{
  "model": "image VAE",
  "horizontal_flip": true,
  "encoder_activation": "relu",
  "loss": "mse",
  "decoder_blocks_per_level": 1,
  "eps": 1e-10,
  "decay_fraction": 0.2,
  "warmup_steps": 830
}
Rows from block 1 of the decoder, named by matrix and row number. Rows with one number belong to one channel. Each number is 500 + 40 x the weight over its row's rms, rounded and kept within 0 to 999. All counts start at 0. Numbers have three digits each. After the name is the row's rms in percent of the matrix's.
# convs0: first 3x3 conv (decoder.mid.1.convs.0.weight, 128x128x3x3), inputs 78-103, a 3x3 kernel for each
# convs1: second 3x3 conv (decoder.mid.1.convs.1.weight, 128x128x3x3, transposed), outputs 78-103, a 3x3 kernel for each
convs0.112 105:500500500562500710533633500500500594500500500504581634500500451494500500500500500500447500500500500500500500500500500457556504500500491500500500576500500500504565500500500514598436500467500500417500500425460500500500500500500500500500500500500463500454512500500537500500500500500500539500500500500440500380500549500500456500500543546500635500500500500500500500531500500500555500500500500500500500500500473500525500566364585536500500452500464500541500324500500500500500500565500500500467541500570545513500565471500500500500397500500417340500500500492500470500500500500500500584594500433581500556500509500580550500375500500500500500500500500532500500500500500500517500500500500500500500547558500500479445
convs1.112 099:500500500420497500500500500511500500634500423500500500500543620500514644500500593500500500500522500462540500587472500500479500613500588500500610500420500500500620500500573500500500500500584557491500504500541550500500500500500500500500500500500458520500513500500556500535500500500500500500491500500467469500500387623606469600500500500500500500500500500500500500500500500500500500539500529500500500500429500500555400418591500500479387500500500500500500500500500500500580532500508500500517500500500500500478500526541500515511500385500638559529500521500500510500500440500500509500500500500477500500500500500482384500428500500500500500500500500500500500500532500547487500529500500528578538500440516500458500
convs0.113 185:544500530557476500521500478418464500486479500485520500500598471578500463580500500549500455481506477500500500500488453518453448500439483500473500500500500535525504554554454551631500500500500509537430558667395509500461465446468500519500477474497500500500500500474500560560500500441500571349437500399528504459563500476500500500540588500536567500593537500500500498500530464500500500463500500500604500500500500511500500500449537550500500481577481531511500500500441500500500500544478500559506500527537417500563500490500472500500463500500488443500497457500500429500467484500472440500420500500506470500558500578540440500500507500486428500448409526449453500500535591457536591472559500508531461500500414500437500
convs1.113 050:500500500361500567500500500500500500546537442500500500500500500500558525500500500500500500500500500471500500500500500500349492500418500500500472547596375500500403500500500500500500500406500500500437500500500500469500500500500500500500500500500500399500482500494575386500500500500538500500511500451500482581420501500500426500500500500500500500500500500500500500500500500500500500500500591457391500500500500500500442491500500453500500496500426500500500500500500458428500500500496404500500500500500500500500500500500500500500402500500500500500500500500542500554500500500500500500500500500500500500500437500500500370500426500500500500500500500500500500500500500500395561500439500500500500500503510500500349
convs0.114 094:545500500500500523624614417500500500500373500500510500500500500500500581500474457573500500592525500500510455500500529500584500470500500500500537500500500535500500395528581500500500500500619500500500508500470458413500500472500500500500500500500500500500500500555628500500500500500465544500500500500500500500636500293416500500500657500537500500500500500555500500500500493500500500448500609500500500500597500500547515500500500584500514500500500500402500498542500500500500500500620500500500500500500500500500500500500445500500472500500500500636500586500500497500500482485500500500500443500467500549500500500473500500539621500521500500500462500477500500500415500500500500500500500500480500500500538500500415
convs1.114 097:500484364500500499500500436408500523500500500500526500500500500500657500411500500500505500500500500500500495500500491500500500535630386370537500500500428500500500500500500373500500500518500500500374590500500500500500500500500500500500500500500500500427357500353465500500500500500479493507500500500500439498563410488547500598499500500484500500500500500500500500500500500500500500412403568500500500573500500500500500500485571500385500528460500500500500500500472500500500421500500500516500500500500455500500500500500369632500500601595500500630500500500500500500500464500500500462500500500500500500500439500500319593500500500500500500500500500500500500460500500578587490500500500500500500500500500500500500
convs0.115 092:500398500473500454427500500500500500397500500536500500381500500518500500500500500470526500555500432500500500500545500500503605500500500500500500500500494500326500500500500500500500500500500424500500413500500500500605500500500500500500500500500500500586500507500500500459500434500500500500558500554502500500630568500500455500500500500657500500605575692540539500500500580500500594409500500500500500500500500500500542500500376404400500601500500500500500531500500500453500500500465500500500530540500500500500539644614500500500500500500504500510437500500500542500396500500500500396583500469500500500641500496500500553574612446609500500543500500561500500500500500500500373500500500500500500500500488500500562
convs1.115 104:500500500590567500500596500500500443321500598500500500349500500500500468500500500500500500500500500500500500500575500500600532500500500355500500500481500500388500500599500500577500500500500451507500500500500500572500500500500500500500500500500523500500500500500500500500500500482458565500500515613500515490454500500500566442500500500469500500500500500500500500500500500500500500463482500579500500431500500569500570500381455572500500500473500500500485513500500500500500413500500500500500500500500575500500500500500451500500500510573522543500500500500500500500500500500500464443538500500507500500500484500500500500503607500500500500500500500500500500500500500500500500500500500500500500500525500383500500
convs0.116 084:500500500500444431344500500500500500500500461461500468500500500500461500464500500500500520500500500500500500557500500500422500500500581500500500358500500581563500500500500500397550500500500371411500500434500500500500500431500500500500500500500549500643571442500500500500500484500500437500500437500500500517452491383730464500487553500542528500500500500500500477536500500500465500500500500500452371496344500500500605470467500500595628520500583500500500500500500500500500500472500500500500500500500500500500442500475500500469500500500500500500500456500500500519500500500500592466500500500427500439519500500500568534479399500500500439500500500500500439500500500500500500500500500500412500500500500500500500
convs1.116 105:500511500500500555500500500367443500538500582500396485500547500525518539500500274497500500500500489500500500437500417500481551392412532500500439500500610500500500559500500532424500599500558504453500500500500517500634500500500500539500500500500500500500500600467454500500500500500539500500446500636500567500500480500500500500545500500500454500500461500500500500500500500500500500500500567500398500535500500410441500500560500462572556500485500533500500489514500500500529505548500500500501551500511500500500525500500500526500500500500509450500500500500500500500500406500523500500495500454500478500625500500500527535500500500500500500500500500500500500478394500500394500554500538500419500500500321500500500
convs0.117 086:389630500528500500500402557500500517500500500500500381500500500417500553500500500500500500500428500500500500552500500500500608500560500500500500500500500500500500500487500393450563500500559500500500403435500500500500500500463500518464500500500500421500500486430605500500500500500500500500500500533501500500605500382266500500500500514500533500405500500369500500500500500500500500516500500500500500419446500500500404500500500500363517500581500500600500500500530500500500500513500500433500500523500500500500565500500555500547489500567500500500586500573500500612500500500500500500500461500500500500351446500500500500427500500465500500500500437500500500500500500500500500481500500500500500540414466500440500
convs1.117 100:500619500439354500500580500635535484419433588500620500500500500439500541500563500500500479500481472500500550500478435408500500500500500500500500539500500460445500409500500518503595516618500500500500500500500500435500483500500500521500500500500500500500500503526500500500429527500500470562500500500500481556500479449480500344555500500500456500500500500500500500500500500500500500500586500383484500500423500468500500500639625525538500500500500500500500500500500500497500500464500500432570500435500500500500500500500500428494500500500500500500500500500500500500500500500500500500500500472500500463446500539500500500500503527500500500500500500500515500500500500500413500451480500500504528545500353500490500