Rows from block 6 of the encoder of a small image VAE, named by matrix and row number. Each number is 500 + 25 x the weight over its row's rms, rounded and kept within 0 to 999. All counts start at 0. Numbers have three digits each.
Before each channel's rows are labels from the 100 images, of 14848, where the channel reaches its highest value: "responds to" is what is common among them; "place" is the part of the image that holds the peak. Only what is clearly more common there than usual is listed. The data: microscope photos of single blood and bone marrow cells. In brackets: how many of the 100.
# conv: 3x3 conv (encoder.blocks.6.conv.weight, 80x80x3x3, each kernel summed), inputs 0-79

responds to: cell type: erythroblast (37); cell type: lymphocyte (34)
place: centre (65)
conv.0:513512500512499528500482500500522500510500487500499494500500503500500500500513500513500500480500500500500504501497508487500500500500463500490464500500500484500495504500500500500515497500486491500500496663504500504607500557533508512500487488

responds to: cell type: segmented neutrophil (69)
place: centre (49)
conv.66:498547490519511505499483505526503505435490437491490536488480487500500495495442508537535500559476488474485437532508455477537499552506514534463486524486487489493531482521474489513513500500526503460509496484519486510492477493488503500460508484

responds to: cell type: erythroblast (32)
place: centre (34)
conv.31:499476517541486522500491494500525500538503500505518520522488492468471510507526511503504488526538517507491510490483513500502489506468381508510508514459506498506532495500502488516498509558487505495500485584500500490564500528511516479495469515

responds to: cell type: segmented neutrophil (59)
place: centre (39)
conv.50:507520526508561502521475492514532534405510509479501504486534503500500511510477523500520500512507485494473462474536466448490490499497492537487506501519467475512498483490522557449496523513470494458521468494515481500486461496518478503498509459

responds to: cell type: erythroblast (34)
place: centre (49)
conv.59:498495462509504550483491506521536492501508504491514496502503500437419496446498504506500500514493514506499500491507501500500504500451415500500500483505500490488500500500484500500499488486492500500506492564493498486562499556523498552500438496

responds to: cell type: erythroblast (36)
place: centre (46)
conv.2:493534463492531522539492500500528495501488515501512477500510498471482511478494492519486500463463503504496500469500507447500502500500487487461512486574487500485392495498495486468495500446500480481503532513484500515505481545522449535499492497

responds to: cell type: segmented neutrophil (59)
place: centre (43)
conv.27:526503499515488508498493517535522481449484533538481528435523444482490498511504520506519503512508493448485474499468492555512494512496500522515531463458540516483532498482462510528504525540438464493520489508536512477523486507491505486508505523

responds to: cell type: segmented neutrophil (65)
place: centre (41)
conv.44:474510509533473510500489495502494503520478551527503508506506482500500482509585505460505500510535493473491524486514520583523498484449489497534524483491486506501528452513523544554508516540481520524505502544513526500520527504507506484517500481

responds to: cell type: segmented neutrophil (40)
place: middle right (39)
conv.52:604497500508500500500489524535500462478458493492500507505515507500500515500483510533515500500501463479480478483474499500503475436488516500500500433495531514500516516494556475500503515498486502466507485500561523493500494500500503500428500524

responds to: cell type: segmented neutrophil (55)
place: centre (37)
conv.38:463540480505514484467486462539490485475472474494486467449529500500507477507503488483534484488504450469488531491529519500451489491453488461549505471470530494503500456534500548479482463490481504497520500531513514506522502485500545498546488493

responds to: cell type: segmented neutrophil (55)
place: centre (34)
conv.64:539482519527495520520518525475483494497516493497496551566467500500515516504500529507460521500481537526510465510475500501548510507520530536472504534542469500488493535475508430524500548478497513501468475471502492500489489501500455508453523512

responds to: cell type: erythroblast (34)
place: centre (53)
conv.69:500486460513494539486513500497516500512500500509510500494488500451440477449508500500496493501482487495515488512500491507500510500448419508500500520515500525489495500495515500500507503484489500496507494577473500490592500566511526541500470515

responds to: cell type: segmented neutrophil (62)
place: centre (32)
conv.3:496500500500491509437517373533486481476528477503500504520500492500500492498505518488472500497512500495459486490532510500509491498495507503500492447499500518511481512555496484519484500490482500451512503500502590500500468492517500500493516504

responds to: cell type: segmented neutrophil (40)
place: centre (29)
conv.14:493506528558556502534473512531516501460501479490514462448541513492485502520487502512494499577530486495496518500525465494509500506500480488495516479464497446505541470521489513497491470536482488458524496534500487447489500511503490496500487459