config.toml
horizontal_flip = true
encoder_activation = "relu"
decoder_block = "basic"
magnitude_pruning = 0.7
steps = 16600
batch_size = 256
Rows from block 1 of the decoder, named by matrix and row number. Rows with one number belong to one channel. Each number is 128 + 32 x the weight over its row's rms, rounded and kept within 0 to 255. All counts start at 0. Numbers have three digits each. After the name is the row's rms in percent of the matrix's.
# convs0: first 3x3 conv (decoder.mid.1.convs.0.weight, 128x128x3x3), inputs 26-51, a 3x3 kernel for each
# convs1: second 3x3 conv (decoder.mid.1.convs.1.weight, 128x128x3x3, transposed), outputs 26-51, a 3x3 kernel for each
convs0.16 106:164132128197128060086058213128128143020092128128128128128195128128128128128128128134128128128055128160128128128129128128128128192128128128128030128128128174128128128128128128061128128128128128128128139061128128128128128064128128128128128074128128106128128128128128128128214128104128191128078061128128128128165128128138128128184128128128128128128128152006128128128085128161128128059128128128128128128128128128051128128128128128128128128128045128128211128128128128195192128128131077128128161100128128098128092128128080128093128171128171108128128128128188128128128128128110102128128128128135128128128254128182171171128128128128111042128128128046106128128128077177148128128128128128128128055128128066062128
convs1.16 118:059073128146151101128154128167126100128128128128077128128108128106125128128096128128128128074128128128072128101024128088221128094181128128155128113128128128128128072128128055128128129005149128175128128128081081083111073128128036128128000128128128128128128128146128128128128128128000128128128070106128255097128128128214128128128089128143170091119176128128128000000128128124128130128169128128148128128128128128186128187187128171207128128032192026096128128069128128128128083170174082128128128128128128147128128128128128128128146137164128148146128128128128128128128035128128128128167087255128192128128128128128128128151128128128128128090146134128128128128128128128128128128128128128128128128128128128128128
convs0.17 095:076128128128128128005127128128128128191128128091128128128076128128128128128060128128128071128128128018128128128128128207128128128166128133128128128242128128128128046065133128232116042128111128128128008167181036204101189128128128128128128128128128128128128128128128027128128128128128128002030061039128128128128128128192128128128128128128128128161128128128144128128128128128128128128128128128218128128128128128128128128128134128181128251132128128085128128113128128128128194128128128128167128128128128128153128128128128128128128128128128128128205128128220086128128080128128128128205128128128128128163175128134128128234128128022128128063171128022128079164128128128128128128128128128128128128128124128128128
convs1.17 118:128128156128182078224139128128128190101115128128128128128128128128177153128128128167128128141202060196128127128066128128125128142128128128128128113077123128107128128156209128172255133128218128128223128178227081056072128128128134128128128072031128128128136128128128128128185131128183128128128079075128128128128128128128128128144128128128168128128128085081181115075073231038128128128128128128128128128145128128128119140128073173128128128100128128167166088054087128128128182128128128169103128128128128128128128128128128143128128114128128151128128158072127128073128194127128076159143128139090128255128150128139088154096128128128128128128144128128128174128128128128128128128128128128128128128128128128128128
convs0.18 091:129128188035070255128128128128106128128078120167111128128128128128172128128128128128109128128128128142128128128128128128128128231205128128108128128084128128128128247167128128128128128169054128190128158128174128160062074128128182197128128083128128128093128000128128128128128128128219128181128072128128111128128128088189128128128128128088128128121128128128128053128128015128128131155128128208128075128128128128104128116128128128144128128188128128128128128041034128128128170119128128128128128128128147128128128128128128141128128128215128188128128128128128224128128128112000026128128128128128128138128128128128175128128128064128128128174128203128066128128128128128128128128128128128128128125128128128128128
convs1.18 117:161218128066067112102128128128128128128128128173128149128128128111128128112128128128128128128086128061168128128128143128128128128128128128128115141128128128128128128255128128128128118128128128128002143128128086000083128128063128078084128052165128128128128163117128128128072128128175128112128082128128128128198128128128162128128128128128067128128128128052128043210128128116128128128148128128121126128128128128128128113097128128128174128173128126128128128058129162128128210172128128128128128130141130128128128128128128128128104107128128128128135179128128095128090128128128128053121199128210210240128112128128128128128128128128128128128088128128080128128128128128128128128128128128128128128128128140128128
convs0.19 154:169094128125003094107128168128128090128128084128128128128229200128167143128146128127128128122065128084128128128149128214227128178128128148056090002130122091109124198187128128033128128128201128128132059098128058060128118128106069150128081128128111076128091174099128128128128128128154128101128089098158130132119092146098103130112000135001148130111139128128081128128128128128128109150000128128103128128128128166128067044116096097063082042218128126085128128128133128186111085171128128128128105160128000052128128128128128009128128048137128128171143092128052111128128075103128145128128092176128128128128128128128109128140155128101101100128128128128128128104112128102128128128128128156121123128128099114117128
convs1.19 052:098110128128128188128189047128128128099170128128128128088128128128128128156128128128128128144128128128226128128100128128201128128107128128128128128128128128158095128128128131128128128030128128128128114134128128128155128128062173100168128128128128128128128128128128128128128128202128128206128128128128128128128057087128128128128128128128128158128128128128212128225128128176128128128128128128128128128128128128128128168128128128128128128152128128128128128083128128128128071128158128128071128128128128128128128128128128128128128128128128128128128198085128128128128078128128128128128189128128069128128128128128106128128128128128128078128091128094128128128128128128128128128128128128128128128128128128128128
convs0.20 086:128128162100128224128128128128128212128128128128039128065128128128128128128128128128128255125079128128128045011128104128174128128143128128037128128128128128128128021128103128243128172128128128128128128206128128128128128128128128128128128128128128128128128128213128128128094128128128128128184187128048059128128128128076128128128029128128128128092128128128128128021174047128128195099078128128180128176128128128128128128105128128128128128200128128128128230128124128128234128128128062053075156192185128212187067128128128128070159234128128128128070128128128128104128128128128128128145128128128128128128128128128128128128128128035051128128128128128128128167128128182128128183128167128128128128128128092128128
convs1.20 101:128103128128128123128128128128128128095075128128128185128128147128102121128128128128128128165128128128128150128128128128089128128128128128128128128092077128128128097128128043128130197255203128128114128128128086128128128220128128128128128064022128171128128128128128128128128128090128128096161110128128128255128128128128128128175139163128128128128128220060128207128128165128146128128128128128164128128128083128128128128128087128086090128128187107128191128132128197128128235168128097128156128128128128128128128128128128128128128098128128128128042128128175128195128128162128128128008144159128202171166143128128098128128128128128128128128183175128130128128128128128128128128145128128128128128141128128128128
convs0.21 082:128128216128128128128128128128128141073128128128128128116146128160119128125128128128128071103161128128128128128171128128089128086128128128128128128222128128128128201229128128128155194196165128137128128100128172128164097128158126083099171128128128128128128128128128128128128128128128128128128128128128128068128166187128128128128128128151128120128128128055128128059242148128178128128193128128161128128066128128128128128144203128128128087128128128128175046128128128128128063128128128070079128128128128197128128128102128128189128191128163174128065128128049228128034182121128128128128128168128128051128128093128124128128153128128076128128128086128128128128128128128128185128128128128128128128128143128128230
convs1.21 106:128042241128091086048136088128128128182174169096151128128118102173128125128128129129194229128128116157035144128128166137091128128128128128128128128169128090121128128128128128159112068065128128128065128017128180096080128155128128069128128158152128128128128157128128128152128140128128166128128093128128128128036172128128128212069134128128128185128128128128128128128146128200128171152128128128128128128128128112103128073128168089144128128128128051128128128128128128128128128128128145128133128128142128128128128128128128093128128128128128128128128128128000128188128128141128091132128128128128128128128128114128128104150128128128128128205094128128128128128128128128128128128128128128128128128128128128128128