Weights of a small image VAE.
Training: 16600 steps, batches of 256.
Rows from block 5 of the encoder of a small image VAE, named by matrix and row number. Each number is 500 + 25 x the weight over its row's rms, rounded and kept within 0 to 999. All counts start at 0. Numbers have three digits each. After the name is the row's rms in percent of the matrix's.
After each channel's rows are labels from the 100 images, of 14848, where the channel reaches its highest value: "top examples" is what is common among them. Only what is clearly more common there than usual is listed. The data: microscope photos of single blood and bone marrow cells.
# conv: 3x3 conv (encoder.blocks.5.conv.weight, 80x80x3x3, each kernel summed), inputs 40-79

conv.46 103:491475519479500482528545474515537512492535507478500488439487492562486478483507511506589473485453500500495497490485473491
top examples: smear: peripheral blood

conv.61 114:490522496520527508549517487517510487520516494490467513481484524556419463506513528489536490513475516500504492494478507496
top examples: smear: peripheral blood

conv.69 068:516535503476471484535477500489489596500506514498500487466476500458509491488516466481511480476485479503545456498518536486
top examples: cell type: segmented neutrophil

conv.75 113:491521508504502481480522518514441500500523472495456497434455504500493509486485500502500429493494468555483491522470495518
top examples: cell type: erythroblast

conv.26 074:468521535527493517517495497503511503512501477500464520480513494512491517468497538544511524518493520489583497490521472490
top examples: cell type: segmented neutrophil

conv.30 122:496511478509496507474475510500436452535479498501439486500462510495498511508491520518476439518511454514518489514503500515
top examples: cell type: lymphocyte

conv.73 068:492487496507508504500491566490456495500519495493459500473438514468515479490500499489457507497484513525503511498500508500
top examples: cell type: erythroblast

conv.40 085:483490432458508507509480500488500560491486491520468525508511503501495570514550515550500511519500504500520502481485539476
top examples: cell type: segmented neutrophil

conv.0 089:470461491564488500527496505509504500478490494468498508495507500482500517500386518527501506560446500510500489501460460487
top examples: cell type: segmented neutrophil

conv.58 105:508520463484474467502518490487484509523482495517480496449497486512480475497458533511499489467401506524500465505525501500
top examples: smear: peripheral blood

conv.52 049:510487500512500529515482481473539509473574503511484514429574470491533525494500500500513500492483524478508496491526527521
top examples: cell type: segmented neutrophil

conv.71 086:506506501515511511509504558498457500504526501515462507450450500478495506498500504500473478501467508591500500495500512522
top examples: cell type: erythroblast

conv.5 057:507500504483530500500500591500500500517517489501485517486491481440523498494497470505452511500506491532506502479486475522
top examples: cell type: erythroblast

conv.67 056:495500500486503500523503586500509500500513500489520500494515500505488500501500500500499482500447507576505500500491500520
top examples: cell type: erythroblast

conv.17 069:490489470485433453500516506497460535506500502500476495383493493525473520534501486479513511513463477505488523497499468517
top examples: cell type: segmented neutrophil

conv.42 079:499532551463517499463542506511500437524500488479491496500485488475483507488445493516486497515498477495508446511506574494
top examples: cell type: segmented neutrophil

conv.14 133:521450494488492511526486500494500502501492509535476570508500478532541526486475435470511479506500531500505415483498493500
top examples: cell type: promyelocyte

conv.45 076:485478555542486516476497470512460504525507479525491513476514479447502473462514500522515504492468519500500480480527486503
top examples: cell type: segmented neutrophil

conv.18 103:476477508514504518521492498478517524489506467485502500470485499512487500528481508508518519510490569481513506468533496503
top examples: cell type: segmented neutrophil

conv.60 077:449545503511525457494518490493521482524518507502485500468500500460499511490482500498526509543492507491577496485541544500
top examples: cell type: segmented neutrophil

conv.1 055:499518468512498510498500532512496508504509502557525497471516487519507529487484532503503536501508481477533489454441522534
top examples: cell type: segmented neutrophil